A small self-supervised image encoder, trained from scratch: 48-pixel images, moe top_k.
Rows from block 3 of a small self-supervised image encoder, named by matrix and row number. Rows with one number within an expert belong to one neuron, the router's apart. Each number is 128 + 24 x the weight over its row's rms, rounded and kept within 0 to 255. All counts start at 0. Numbers have three digits each.
Before each expert's rows are labels from the 100 images, of 14976, where the router gives the expert most weight on average: "responds to" is what is common among them. Only what is clearly more common there than usual is listed. The data: photos of plants, animals and fungi (iNaturalist).
# router: router (model.blocks.3.mlp.router.weight, 16x384, trained with AdamW), inputs 192-255
# up: expert up (model.blocks.3.mlp.up, 16x384x384), inputs 192-255
# down: expert down (model.blocks.3.mlp.down, 16x384x384, transposed), outputs 192-255

# expert 5
responds to: order Charadriiformes
router.5:148132119120124124168139136093112111124109124100139119150143148090097157151104133110131081119116138140114153160125119146150107139107170124124132143151134104146128094144133118156129093132164139
up.0:114117141132091112136126128138152133155099143137141163143135083096118098177109104132077168096088108090097155179122122097123128147122142149178136129106094142125121122113089093124144133096125146
down.0:139113141125170119166105140136156124085130122143139101096145170142163118148126134131168096146106115144092128111106110077097138124082111115104121146102085145138120167131121139164154109139114138
up.1:149151171147144114167121106078116105117118159168111132159053157115109140175151120140148121147121131105143119128137117126136133126135145114106131082094156126124104105139113123123091146131130127
down.1:114099079117110141079150100136148159177133144087111098128100141142118114158182160094137135164124099098147148103133111149157191092153117175129120113110139111125141161129126149168154168103127092
up.2:118113136106143120169148150110097131119130117105126115146123109124145115136120165110119143123152124148169097125171135194092127163169123149155148094125164120158159101132160112163136104078137130
down.2:179148126089113123119115127126134136128175112120151125094128149144095136154116149113132132153096102138141146152134107117124119167099107101079143182111104129073128127130111140128144150153118187
up.3:154120142154111112118106137097177162197132125129101142153135143113137106095110091107129116102123147138124166096127139141107134141101158120101126127143072125101101115096119140129147101160169148
down.3:145135136136095127148151131089142123121122140134157116085108107142121161133145108106115114128101115129165120148092135080150101134156094130138121162098149140161110116122120096132156158076127140
up.4:122129120121112112127122153111155136119088083130080152087136128136131141078133126133120119140144145138153097079069108111131095109115093100138100143094132116141126139158110161116132155138108136
down.4:133133138106143155088098130103119099129113119132166097143149070096136135115144122136137116117096087116135146093126116108152135181123134154113155086090125092117121130114135096100098157097120136
up.5:135109128104121131148125122074133132153167125145099151130155106138154107111105148140092123144148116088126153107132129117169125102104142140150088149110153121131140160100105113159091185097140093
down.5:140103174137123156142124133144120113146113083151160135112084101128122097179121106151115177135116132131162132135158067099146118118136104104051133105111151133143112126112113106160134128135164097
up.6:138136097123108141157105121105122112143096118171160103144136127133146092115118151127102167139121138158099080127127109149151152089144114139149116144176076133100156150101129118117151135113100119
down.6:123093143077119086124146139123139125159153120072087126138112105123092138141145131171136108150109173175098109099099147115142075168123134120101109114082116151095126130136122130111133142129112155
up.7:159094143170138141102146088128092091109099160196153068142117106117167118086129138151099099132107121120158147159105145149173102116130090134132157108100109179099117122120098129109112134139129145
down.7:130146152120140112155129142106149105125102128090119140161121100140086103131150118154118131120132117162125151124162136092120138116164146096148097139152127110129137101172114140123147139100094112
up.8:145140139131128078143139077147118113161121129138137160164163117129099149123130132106119073118120147124138153090131138099116147125137115109177129123103174112168149092174108130149155095136132111
down.8:113109113161135101166132164103077100089157114130135092129130105079146134113138125163089151127162122127104104114163098141117136131140137112126090181169152108115102156101127146120087125135133111
up.9:192143100127065141140131166169144127149170152095124123075097129155131104131129140149162152155120095107152122107120106130100081126151095136156101148122126129158167169116107161142119128152111133
down.9:137134113115128128120126126143137169135126112110150130132130174121141107167129115111078104115119163092153077122100121189149129133074153146124139109142146128136131131129126193135089104128102083
up.10:138128104114148135143166131179114127170134106146181088123137162139093111154123171112129154139185125115147108147179159120128160066124159132122131133083145156148165156131115121158099139114127124
down.10:093120136122163155138131145075107119139121155094121170125111066116106151104131094097111096147136150125103165108140156128142116155141085160159125138160112122157086135149134150172151098157081082
up.11:122138141153141149119140130134137134070122099129134104119147151129131108129101129152087133115127190108073175196120130091147103132138100133128154126134135139162093108130112097143162148177088068
down.11:125135125122145149148124138126137056156176097110126101122144118116148155123162115117098131131146122125095093127137096177157127128126106094155135141107165140133142158131065117122109129202153165
up.12:095132082140134106105132139131133165132131131116118136130136135123148155162160163085138136071125105145121146075134144153142128152149124157079130118089145134095148119157122146084161156115148124
down.12:134130143118133093117128160129082115103123124147152104122126134182157175147102146147119140133101141139153126135138142099152091138171138084145166116107126139093138135118124146133117098113146156
up.13:175137090130126146090108130113124095111133141112140144123173165111115141118109162112143108113101167141152152124172097151114095125080128139152138105086147126129091127112177102171114104159144143
down.13:103118079185150103125130159070092181107103128112133154101088119163130132129115119119188107184131116127153090118127150123080125111122146175144122127093167130153159107140122125117157122116100141
up.14:122073119186166126122127138166119121107137132129118155133157103099106101126117136103149096120155090136149118116128154144139171148108141168150188136108138113101119122135118172109119144108152108
down.14:118118142142141121101159107091144136106109075126106090185135126149122183112151125117217154126130111111148105191167114167120176118113154130071121103155127119169117131075147100128089141119103135
up.15:142119138097127102164151081097121084104151101123132100121101096114147097119110100170142140151146142142131159135151126163099090123146125169148138163140099134111152135107143123156164124144134138
down.15:173153130114093116080104124130162101130145162154171158089111120117124126157115161120106139103135138076089108134090093095168111132066079108125105083146130151177151134183093144151149110149169098
up.16:112157132121109156132135103137168150144162125131096100156106160144125155123105157175081152133112060120158116140138120085127142104174111165164114109125117111140178146168120138147135124116144184
down.16:171101121137089109155165126187119119087133126120127126126156109088147116087094133095124135158163138129101127118102139147113138126092115115113175155088127138143127105140137130104109086120095151
up.17:161129160157150105108120138146130129164136142117113145110076145088106109144122127123119170143152130159153095173134131112113051148150102080119137136148146116164112144135155078168135172068129103
down.17:153098169156137131092142122130112135155111170134115147122144107132095165103153143121160151113144117138123077114111140125150156098062090121106086143107088139113111121079114105084157179105116130
up.18:154159123125108123150081135098036102126144138124113104145140134146150110165118132142073152149100102146128166121152118126114119134191087138151156133154128118121098104103094166118094122113104160
down.18:182156121158158122142130125143152117136136117133125119099100092162148104138098165113163174128125120154098102106133068180079162121097141128146157105106107128094067144107113136142130141129167128
up.19:184087111089135124107153107121130115143097108083110131096152124096102141095089165134109117106115114123142157103143123166130136082126148151136113123136080134128115117150131117185145125121141150
down.19:107143096104104126132110164119125109152082133168163145165132145159064101074115115153137133106133146123120059124156158073134147129089151150115153126123119115153135171114120137119086107091115133
up.20:136124121094122146142100145112126101141113159104107121151130127138138151152112108100119159123145107125115160115149112108137144101146150113159081098120143128162098103099127155117154147118147121
down.20:163159128121068076109152098137120092149142130121110111136104141151114142096149139112134130136136111125128112099119130128128133168102137148109163087188118108174096142109137129152163089089140115
up.21:106114143116150125115112136175130102162120151070120135132122094085093151127127148137091126139116093088144129148150125186123134118117129122095128125139139143169124134146152128152130118079120176
down.21:128133110132122082144152102090107121124155128182165124122153135081150130119155110133162125136120143086068117137078122123129146107146124136125163161129118168101120124169151110169104109071139135
up.22:105166120094146107141104108155140121141165125123111141131147106151189158132151116170119100163083132093154082156172122123119183137159117111131154107120123131140086115143089113167127155112120093
down.22:087077135114128154152151081077106099117161105128130117108102124113089156144169161137117102092117139137136158144139161152177143138109141096188136130128098154094165142173154157108163161169137121

# expert 15
responds to: order Passeriformes
router.15:093127086138133100124107094157143148137110095160103162127102131149093149110141155129124130104143142129146125087162104095162124114093145160091131135104130111159132151142169146112124112140093098
up.0:145129119102097142098123158109100126117109137113102115101123129165128133093111109133157141118117126156129141113116160110114100108155180132110181121130154099158118113124126124133178128167134115
down.0:105104155112139145142130130152137132108115110116147156116123093108130131142137162129063109133117104160147105130154149115152124128123125125156127125137113081123121110161124110122099095140128112
up.1:092155094147094136152114079117099086109142160123135109158152127127161136138129067133128130128089151114167128139158143108129121108092095138139139096130132097121129149154130063135135111108152129
down.1:138101157111119068128089117098153157150162121165093138123155115153089095130128110136115168122146148120125109075146095148167135159182126104137164154094126114066152118159126128134088120175079154
up.2:117090138147097159103147156169142091127126136155101114104083156164119152160139154183130137150110137145084122108145139127147113106132094108117105173113131079130139090105157103158160076144153089
down.2:140142130116127097102120149110139118149126157140163159119137124115162124075116105059096115128158145176168153111121135106139159093126126163143116130112107126110130132157121113120091135084104152
up.3:113106153118129117070130156145118165097107115145131189122109126102106123104128130134126130104139090148110147104161119115155150096151185144128158097105108147131137092156104117153125113173125137
down.3:066144133093137162158132155142102138084154142112142109137111160129122133118149145142122097103105148123129104109130087125123133148154122125137109163096108094113107170105136089138137098154166102
up.4:131129119098095079105093118155155158163177141122108158129130117148153154124131160165165125113158102122151129158085114122165108107107133142150130138136117159137133164169156105129129203154134131
down.4:172148142157123159172168151102140122105124106116134133150129165139087126136159175110146097136099156166111141102099094103118154174116154134176129151130158130075126130127104128153151101149172102
up.5:106136088143138132095134125129122148136113121111105117110152090113147123125142126078140120117162177135110102106154107110155132139160152102107125118143116090128133089137129106110135131165098136
down.5:123133121123086109115141109144083087135117117135156128144097142124143219152135133145104138130145088170111151135105096148125122102094134147119141112113127127112114134160130128144126112089151102
up.6:093135137108122124147139112166146104116119159118124113094128128094119130074111151108121121124177156102156111149131131128108132123107118127123115174097103147133088105067156145129103127179151109
down.6:132152120128144077116098147118118161138126107138130110133136163143139111128147108097101099126157104144157133110099158160170100151138117131092128119211115116151089149098097135127133137103138144
up.7:145136120119143120129098117150146077093118144143138142104161104099129083103132117134097117128138143144113143127117135182101094150122146135164154180145102127107154096137133142143096137138100156
down.7:092137154115132145130130152125091189170061123143080092160134130152127111091162091129119153102101113139152121101100133069144138162156158136165134087119149137132131138128123126133118104148137103
up.8:138186057124157147142098121156095131093132170140124088152137125160118154111134116121121098128124149109116117098102117167106146107131100098131118137151145154133145124137112097100144175128157129
down.8:131116133143066135118114130122118133162148119122083143106094172133137135145139112125128134119128138141152131176116090097142102111144111146124118158113126092104105137114135133087147100115103101
up.9:132141117114130100182150133184126141153131107113139155136128149138120109118122128157143102141066131102122166121119172087142131077126178120138107122134154098107102132133137094163122104105139110
down.9:135151109136117116107114125085123133109133132089156140111144175150121157173119136164121126147118105147093122124142103088094123117123112121136179088097125137107135097116187170097098146143135166
up.10:127142136118128138152156141123136134161132120140129142152145135131139172089138123144134142171112113121130142107158076081086104123144120101133133141094147094151138145109171081132139086134121111
down.10:140098149128150135140152118121094134073126112120123099128128103129101131107128158103135124152144125151135132108131117156102111172134109106150107098163127180116158125173167151125154125128154092
up.11:094112117182098151110100116138106119146122120155119174100135146162108129156113132188115125092147121125119086109125105133102101156128136119123136160134120138143125151079147075111131128113094157
down.11:202123117110155131149113168063127129130111138154091159122112131140111116145104149121164119107098109096123168125125100132117166181111138138132126131102136142067129131140137136147115154133159126
up.12:135100101125153152119125148063105191134134100105107119146141115115085102123142103104078124169149100126125162123100114138194134117123115092113096145137130143121133162082169133135154117147130152
down.12:164083110094105112133149094129148083114109136123129084131150120133118147095105123140133166127122168141118066133070090160103122125118109143094138096129081172154097065117116135117088123140166148
up.13:149141135174160100143118131094138143160106156122074154140119112113166113095134099154175065163132163114147121149138116159127104147180155102164159141153102110133152124151122135108139102092118140
down.13:132106102089165147150142114151127116142160118090161155136117063163083145137144106092115120130109091141147157107123153123111112098079109104132151118149160154122158124117143141107123109122126119
up.14:149088136126138131065167148095161093163119150141097074166132147164087148126125083130169095132158116079123113111126137122116127137111125133137135134143112116135131087151134137150111126124208175
down.14:125139124130181157135110162108133149153122170164125093103141101135113108099112140128165157155119107151122137143095163197094126166136167154134093152146135138133156147164134139132173110146125111
up.15:123132120167158165106106119169107123156159133127148148142139126157111125117084130147114111123134087138131128129127147128135151122111129110132165078090120148136129171102121172117133138103081130
down.15:118140134120088128129099161142144149144132121134121123153125138114146130140140124152092109121105161142163142089083091149122110098090124145099078118160100083090169146127149068146151107089168117
up.16:133130132125128137124157133096111080163118074163123119171156103095131166114153134148159147143152139132127134141132120182158115167132116103116118115097139161108123174153133101127146133128096147
down.16:118127129151143083108088122086165189133118154134140118123115177117122114110110104133125112140087109128113129113093128098161142109093123127185118142159147091146107127125143172144104135125167133
up.17:142116139133160111127132110095108097148058143091158143141154168167130123140120085071136109131139134112165139106162133111135133100147154147177150090115165097134115092129181150127150137115166091
down.17:122112155099136128102121160137109152063165126154141103068154122146140159113141140170143117144109145117131089151094113116133118173120122139095127130085113117113135144153080123151098112140080165
up.18:140101186202153110104168112128114167137157145120156116075143131148093133113175123137129148070090127101103119165116164115118165119157122163125127132163095122146151164121138118128094121121116092
down.18:126106127144123124133103126143148114123110130109108115174151104130115147142105114153114104172125093142115091111133129089127142168153099115117117099159157121131146094120081129118159113120107141
up.19:140141125146123075126104174140105094129168145119096158111162095145109112104153088149094166117133159107149093110131140137129097109153106097133153153106126110097103074130145165118139132128147128
down.19:136148150140111153152130152112114156143109088137102115150114166161126119168136105113124079099132095120068137129126126156142130154118153173149112099117125155148091134123093147131137150115137137
up.20:128158118171133125149102139158149092094124147115138134115112111124108131148140155094095136142074134148173143106111157151094141153145148115118107113102069121124152119167118131087156094076156092
down.20:112114105142143111136159150104098112119116147123127079117096118083119100135118117086136108118142144133147107148098133085130148152129144074122088174159143094149121139151180091138133166117134117
up.21:077108123160079119121158139146115131106170129166116163100124128111108172113113099081121121143095094103132108118127127119113162114120155115123094122096108109166126115060110133163121126106104166
down.21:132150135109139150110124053130141152164128120155107137136153167163112128118129106103132134134141115125090133140130135139113121148129131167125117142124145166115107150178112080116080161126136101
up.22:139165108091119154137111158122159124102093075068180147109124115109122097107100093121120140083124145123158149124097123128124111165130117101142137129063110145113120123124117145125154145142161142
down.22:142131178098124137159129080076096130105117135147118132127172125142054135112133131094128099124148123132122136120098110140157107116086140156159140134116129140084170148152196119119154140064101153

# expert 11
responds to: phylum Arthropoda; class Insecta
router.11:157112155149143173096131137093140082122171147089129103122199091115139158152128103128099124136128094135128154177107112142128135071178137085157146132154114155077144115131089112129125124115151155
up.0:144103149106138121140083120128143140096139143092091101160119147130079144097154146151119117222105117113129147116113129114098119119126130137135103134078107118179181089151109126123149116116080094
down.0:123135100117111070129140115131108164160124117126116087086138086153128138141162153132112158079161096117132092170136156095146118147130116136115136099199124109095097173125091153099117127118143146
up.1:086161163128131139101133112143079152108140142096110115135112123128103098181158141071155151102110147090119147174131126135118123107141090149136118130134101139128123106119148122137121114096094128
down.1:125148084127129154138103130144171132130084145110144077133163134121160103147179139140121139102093122164131140116156140092169121097138167140123120153100102101111155159082161164112110160103168090
up.2:145155080128091146125120126145121188133166164175128134153115131125143148119138104091131145161126175149125140133139110120148146138114124163182132135122120135166134150179115088126096132071104088
down.2:146120115087159136137148110106130126127146116105091143190153138147156143170128099099136120133147102138094104122140152173095120131147136110146119180140115151133137117109098145147119118133163127
up.3:151134107117117118165118124113142114098073117106105116153114184124085104104135148124093119112126155136123138122117145129168134142099134152115111131059111145141092145102149140167146084136169123
down.3:092127149160113118159126155123106158161123131146133119106094144126149139118117155115121130154137108122133166151133123118137105147141127102081122110110136121085106101124123181148142114083117128
up.4:148107133142146155110118098154088147135152069127141111100154142149170117131146113126158153162097132138141090140100092113192156092149139167118115145141084151136151115103102176166092129130199159
down.4:133136079156092106083127087093126091132131083109113146131138156133126128119144141132112162093116129150126117079109062145083108107162117101114114119139119140068123116119159139127121159120136146
up.5:125107151151100141128137151126102135089130163132196130147133064125154128137130134136146140117174140138109147153142144144119109133142124146099131099137129133063111177101143166108147173121142135
down.5:123148151110109101154140128151146101153164121122132119112134089142138166118172106149107164117107185110148124149150097061128077120150169162104087136078152118133100078120136161123128135144128158
up.6:119113107118083122113151102105142096072144160088111146147145136133150125088152122138158163125114100119138088169113130155139137144144130117123125136087147127121141153152160157079156145124092158
down.6:111090134144166127167065100076102138104169140140178114143112104147126121130134075160137073115112100155113148116176161159136110088112129129117098136157100116087151105133099123138145130148179132
up.7:126147142076118131153163104158092134127145200113097133120123110143109117107133098156128164124076121153127145155099156143092106103141096128101144123136183171044163121129162131134145131118109116
down.7:114110103131146120136146130144106105101142133155111105122138126135152159097093107113139133109103137137113110077153151088122146108086136202115108166107124107066099141129155115113131120150138114
up.8:099100169112124116129080089154104141142132144091145113132162069117122104118133114090151119137159169146142152135124142114120141134146116177113098102111154130118170129127134109160130148121157166
down.8:170162128127103118123134144040162146127151102094144112177107117149108069136119173121115128132152156146131117173110118089132148131132135170146125137076088157101138122122136165132112130115073112
up.9:155114109117145122138133115097140114066151098134122172139143149093136176153149085115145107143146126146103095172141156115120150160134109165131130151125108126121108141123139117119097086116161095
down.9:103164114120103175079139136121114108130122151111142140132153111124111133128198140123191122141140127124118158114128101140086140145143157134104102118154153136134136118117144124166065126131133150
up.10:134156140126162137166106163111115157114154138132142145131157139117106128117134167123091120136148128136129129140117113147159086124070084138170157119096118151183067163141132136117133129102146159
down.10:138131134123120095108092119136091093116100116156145082139200133127127132132132113135134087065109162142137125169124177142132086116117115129162114096121108123140132135144135132165130115143151130
up.11:119134130117157088146099109115120156199125142111155128074110169089160080161136111098134150083173151121124126110126134126154141140117154119148115113129120125124149119131112146150100144075106157
down.11:140136165128117155171127127114150125125149113114122089132118107122111123150159124142097103135128120141129173156131134144178137155127097136109140098165145127112128148059133076098142093193145137
up.12:154131173097116131100111143105144112136100106138127101112137174143125062124141140081129108126107109138135099138126166077137100139124134096147148110131131138143138170121136116189111155127120068
down.12:115125152124172147094081130135131145067140134089140152172159066076104143157162145177105124148105150124169154163157125120110132061164125100120163116090128142152131093093118119168156109152118120
up.13:108101113116096141094102135092117122145128106165115173098122143076117163125137134140138108151104096131109106096132129081139123131153129119131141175112116126108130104101108156086133129146118150
down.13:099144103140148075128131137133134156112132145109089121170085128124111134154143124133141106128125062102145142112112130160107142115118109125090154139159134124143153150113090079088163154135178119
up.14:111100083121096143155149113155164127132119117135102164090111140149129131153149122153138126149110122135149128174099118091152123110124112157123110172127081118074139094119150093117165165115106158
down.14:147147142116143118153147127140151163118131129103146080104115131126131148119129104173123161090146131149140146096104148158130109122148122127091096116130135137146108094131148171141091139143154100
up.15:106125161109148124102128152088122114107140151144142132155074140144126138185148093141141115123139163120144125141125135155116127122108093135088122107121144130143133146130115150124130138150117161
down.15:174179118121147084075086106126121143159134115109145140089176106155099154140102115117066114165129139104112164078164141146088112182090100091140120153150187188142133109126123107105122135118148117
up.16:140126137132147113132063112130097145112092129128116110122126132134174122140103114116106098198152125119099092102116149121114145128134123139117098127153126136146118215100121111126109116154136106
down.16:118161109121163139139101108112102159070118105099149124094145161109101134114149114090161105140152147120134176176121145118163127135143126115153183136145148101136096095126096148192094085101133129
up.17:136102082109155130152153135116168053082102157133126108125143155130108122109150144123129141144144108115103166152113121157157120155112197164131156166135138121139146078146095156127156151118175124
down.17:170095148128059127137165135088198168094120140117155123124110126125151113182118161092120073153133157124121132138121145115106130162170105149136121073145116131145139143115139140163121154105126103
up.18:143085136140109125084105148103135165093140134124086090122120141138160108091128099123140128128137138075130132123172129144151106150121165106115155126121103154171105102122135121130095123161126137
down.18:131108119120115113157133096133148090124118096096144121170148108063148112119166084152139076084169119120122145140124090086161106134157147106142130142184114117159157144149106116096106174141128115
up.19:112139130130129158093156076110186120131143148134140138112133110075140139122074116114133135163127127144145120156098132148136106117144108113132116121149190117099119141179112182156107173114143124
down.19:169167096162144143153082113100164134131124118107127084133123139169127098152179119123121155119163137158116109160135123098117147091111147117130095136125104135124163110160151127098111132092106099
up.20:120131077142118115116117140108131122140111130119072124126126120128146123101130156156152123137128131115111131095123136125118201121106116149148148108105139154157153157119140160147133096138154166
down.20:163125146140151134107132123122115071110135181132167140129121103111150149123126152102076132120152130136118140099132153134181089140122124164167120114144130122182139105127136142159118121124118113
up.21:141148167108183129107137150150107164196096157147150138146104191137130104164152126121115076139140151105137088135107170149110113162108131117108135151177112113117142120121154128148127148159108160
down.21:145108084119081114135176169153109177148143157135117111118098086164112139127171150109145160127110147136159147133124136121094155117103128146128167107187127101117117141111132178145131066126146114
up.22:096137095124194130099106100139143107148139129148113108148119131141095106121131134149130136129115156140167171140140122092155142127104157127119086139181100141126102048131151110133068072109152126
down.22:137123097144110091138139096082158106092131106135090107135152136143145169127138133128100120099111095113099145138098130146156127147111113117161143106155135134076110148077126159175124134115103155

# expert 9
responds to: class Aves; phylum Chordata; order Accipitriformes; family: Accipitridae
router.9:149123089082131085140144120131132136116124126085163132122093103157183147150153182107144061163141166166138116141125112092124126098100119139127151127152090118149145123169151100130169131125134128
up.0:112138097095140113113111164136117174150136123137117171152136148101156113122165129128143147095129174115136167114141127111109120091141095083118162165137132156141125095152094124148150124130135162
down.0:134189140107147080135119173089138064101140106116140116149089159125149163151130116138162145070154123088143104129159099124100107133112115112107108141115125165088178126166124111106155150119135127
up.1:131143172111120128179139125131119103117110137118143129116121179123172141097128144091165123075142108062134132084097145129102141125156144153130132131105127112144086127122132151114153134168093082
down.1:083106099127128184123107152100129123127191127139106163135123126139163104128108107145136098161166104129134148123150120126139146182128143094116120140126159113129143102151125093141166143143202114
up.2:174106129163139144119140136086101139124121123090150107161122164132135082102118098173141102148103112116060150133143160157102124155131110146157106130085185152113107097126170111147131100144118145
down.2:072132138150121200116108118108118147113118161104094147135110130091174110121123138123156145165103132099119117088122128132149152110160129170145111136156156128136098165114091109174126116117158108
up.3:096134151124137160097183109122139162081119064156122100145088167151139141125134114179122096128152143117128136121138128135161118079149088114136072157095158135122113106179152094094115109165113127
down.3:156127132098123110121093085110127071174118161182126161135127099137119161138103158091134136154137132145124093137147158123194162127129132135139151090118132131143124117098112162089158119130089115
up.4:115113117073132131114133126091126154109118149183173211125117161142099087126132168145131120128117116125121121152155131137142166157151140151126124122122117139166131132151113082113117144154151122
down.4:156100132134143091165086175173140145100088128083143045145085089092110119124082141116114135111145168110113093126140084087171112112162180089105171118142145122142104163095111115121207115108146119
up.5:102144131129094155129069080147137132093118149123177115112114084153123147156139149117140130140153107144148122128150157138141141118117155124130134153133129148125115114079147118153139113147149099
down.5:103133133097112113134171129151139093186110169125112147142078187110125099119098101146181120167144123123139121120126129106154142135154121095105111121129151141154101153140142097123134114097121136
up.6:134148137170118102170107102147113160170127119123108102120108161133141124139129128114122108143093092099131154094156127173137102152114129130153109128147139151187137152124139114128143114116130136
down.6:101089123142147123141148139088114114104133136136144125170111108107121104155163142139108079106132080103127117121128108083142109128169141151091140137142124141165143076179150111124119125133133127
up.7:118088111168108118094133083133114157135143118123130098116131143149161120149114148135176103158125145115126167104135127108144110171125149126162103147146105081152134108162137089154130160114121140
down.7:169155158129161157105125097113137090120130166147138090124129137128093157115136125090157163120101064095084112143078143152152120084133080166097109119129165099118155119157144132136149165155135137
up.8:096132131153101073163138153154089106169141147184130130100145147134131135121178117117147115118153112138124123106127109106152149146164165116106103151112080129100119171112145139160128124124111132
down.8:137138122160127125120089133098127134075109164121137125125113151127147097164121143133118113168119131135105153131108141118129101143100101141144167148195147135151113085149152117115144163136134116
up.9:097124109152105147072141122179119138080131136138110142136113111156154147160112098145148154098118175119101113130098147118148146099137115143097107115085130131137134149113144138087160138139112085
down.9:133083138142155124072079158113157100164141151104130141106169129113131133127121083171121110148163130137162159127098111142104129064138086096166076133144124131179091097184119114074098138112185108
up.10:111140107135144148089113093083138178148116135100132130110115106151102131122147151104123102106140116117126107117132120103129107118131121110143105087116130116066103137153137106133155126142140114
down.10:154131119103158110132095159142162123102143099096158123133112154137154110101143112127134139125137135097131117160147129125137122103117169110133117136146160162141143107069141159148130144134149121
up.11:137136146149125133095124138112126095119176104118163134102127129094132131130136154138158088135144143180125099113147128184126128076127123157187135101153159131142093139166130124158108125072174124
down.11:134121152123113079139121151106112129103133154108155124128158166130088154133143119120101101110123079155148174127092118098158148161118097102124094078181089146150123156158133159131071140110110101
up.12:116121144135125170164161141161122127100114110181134159104146107164120141103126162111112118117190162127108118110139146149137113111134128157142126121131099153118149140111136079128137132149099130
down.12:131140055108137103132137110127106146163099115152111144151122124098134130139161117154135106107154083154106153151146171103108163111136095100172156148113098126148147082136142136087108100156091112
up.13:111147135133139176122100131116137126116139109139153113122091149134120146135128149153084176134119168071129119116112108096133165117123105118126143097111137103114127114103135178142128114122149135
down.13:120140095150210112129117127155148126141102135096098130122128131140093115119101158095133115126193139161144140115161162147113098122127096136112173161138105115133108124167112095100098133086124123
up.14:048123130119127116134124142135171104156190113087131121115100114101149154104109102161156067158105139168160112162139096101144127124104161077161125108137120175095121133143150140089126097137117135
down.14:163133154130138138137159139117157130141176127164126160111146116134098113133090115150115164126152103111100105108153135164145148125083178112097141165151134130150145141148143157130125121089149173
up.15:122119146131117115106107085091124125144064135157129151124143141119124128125115139117140124081064134146143121114117173163151099136140136075107160136115096139165086135182136139094109153124121165
down.15:130120134166123125117092141149132108078158146164144076142119135180113144104114137130131144135102124105141122136140101092136113121151121134170135124143154135114134181124150149136181134106185134
up.16:110122140144117121134123081101111118115142151178127134135164139134124112118095160107113095139099117149143135137129117133154137122104124109138156147119146079129084105180124156148146125118137128
down.16:148141130138130105145129139074127094101100101076135123115134096160124135084126151141112173149167127147135129141149120131119093140133129116180129128146145136124135138150117159091127129129139099
up.17:116098133123081100136108139167122144148122144122161097158123134143154124130102160120088113111116117114092174131124140189116092125150151134116137145143181087150144116146122131141114135143130096
down.17:159146139156172118205150098094119107068127137159163131112106111113127150194161169142110101140150119135176173147093108079115142170140126116140113155129145112141120124108147168148159167159120106
up.18:113128144124177160156121147077124137154124133153142115136133152138129100134138121126177105109123124109096136133110120153111146120070145113152169108180110108114127111144148111103150108116102118
down.18:139131068106096097146188136115131087154133164143127123158152129136148114157130095121114132129123114162165157134192108128154099127182145112123135129127125082139126151132109131161116145147159105
up.19:110174115094098091143129119145106135129116157147156137118122144184110141124102128153067100129093111129100149147128135130137122161122102109148129112142135111119132115170122130144096199130164145
down.19:129112114126161108122127071114146094101103107110160150137124133154170135134097115118144148102159158145125115192121110141079115148150139128123149115150160144091118119108147183100143136101110118
up.20:094115122158118144146078129094134130136124091190128122107164144142126116149133169175156122133125152162141102139086156152160160128181102092140127144110181156114105120109146114134156106128114073
down.20:159133131126131149189181122124163121125137135131111148140156088142138106153170108100151134130166129113138083101129140086164120110106166136090115093123081099103143117136108118122138125138174141
up.21:142126128128133128124129092141122159115144163123130091121120207084158135114141114164134125117140131137087149124117107167112155115164142149134137168193159117161151127126152111151115142129049158
down.21:134102117131129158159069084086135108152122144120105091100092070141124128128149161104138118138167071138114134140137163140120117130075112147104138109154077104107123107146135076116133143079169105
up.22:109119189148123122131120155110107162135140137127120096129124159148132143096130084119139079155137125146128146153111117125132114092133065122122159130143144151144139093152114154124086130140121104
down.22:121100138136136131099118119144097122079111178135150152130113096142114169135129147136108091092169166099121122195149156141107146081155101099113111087127127135125111117151126123099154096178133132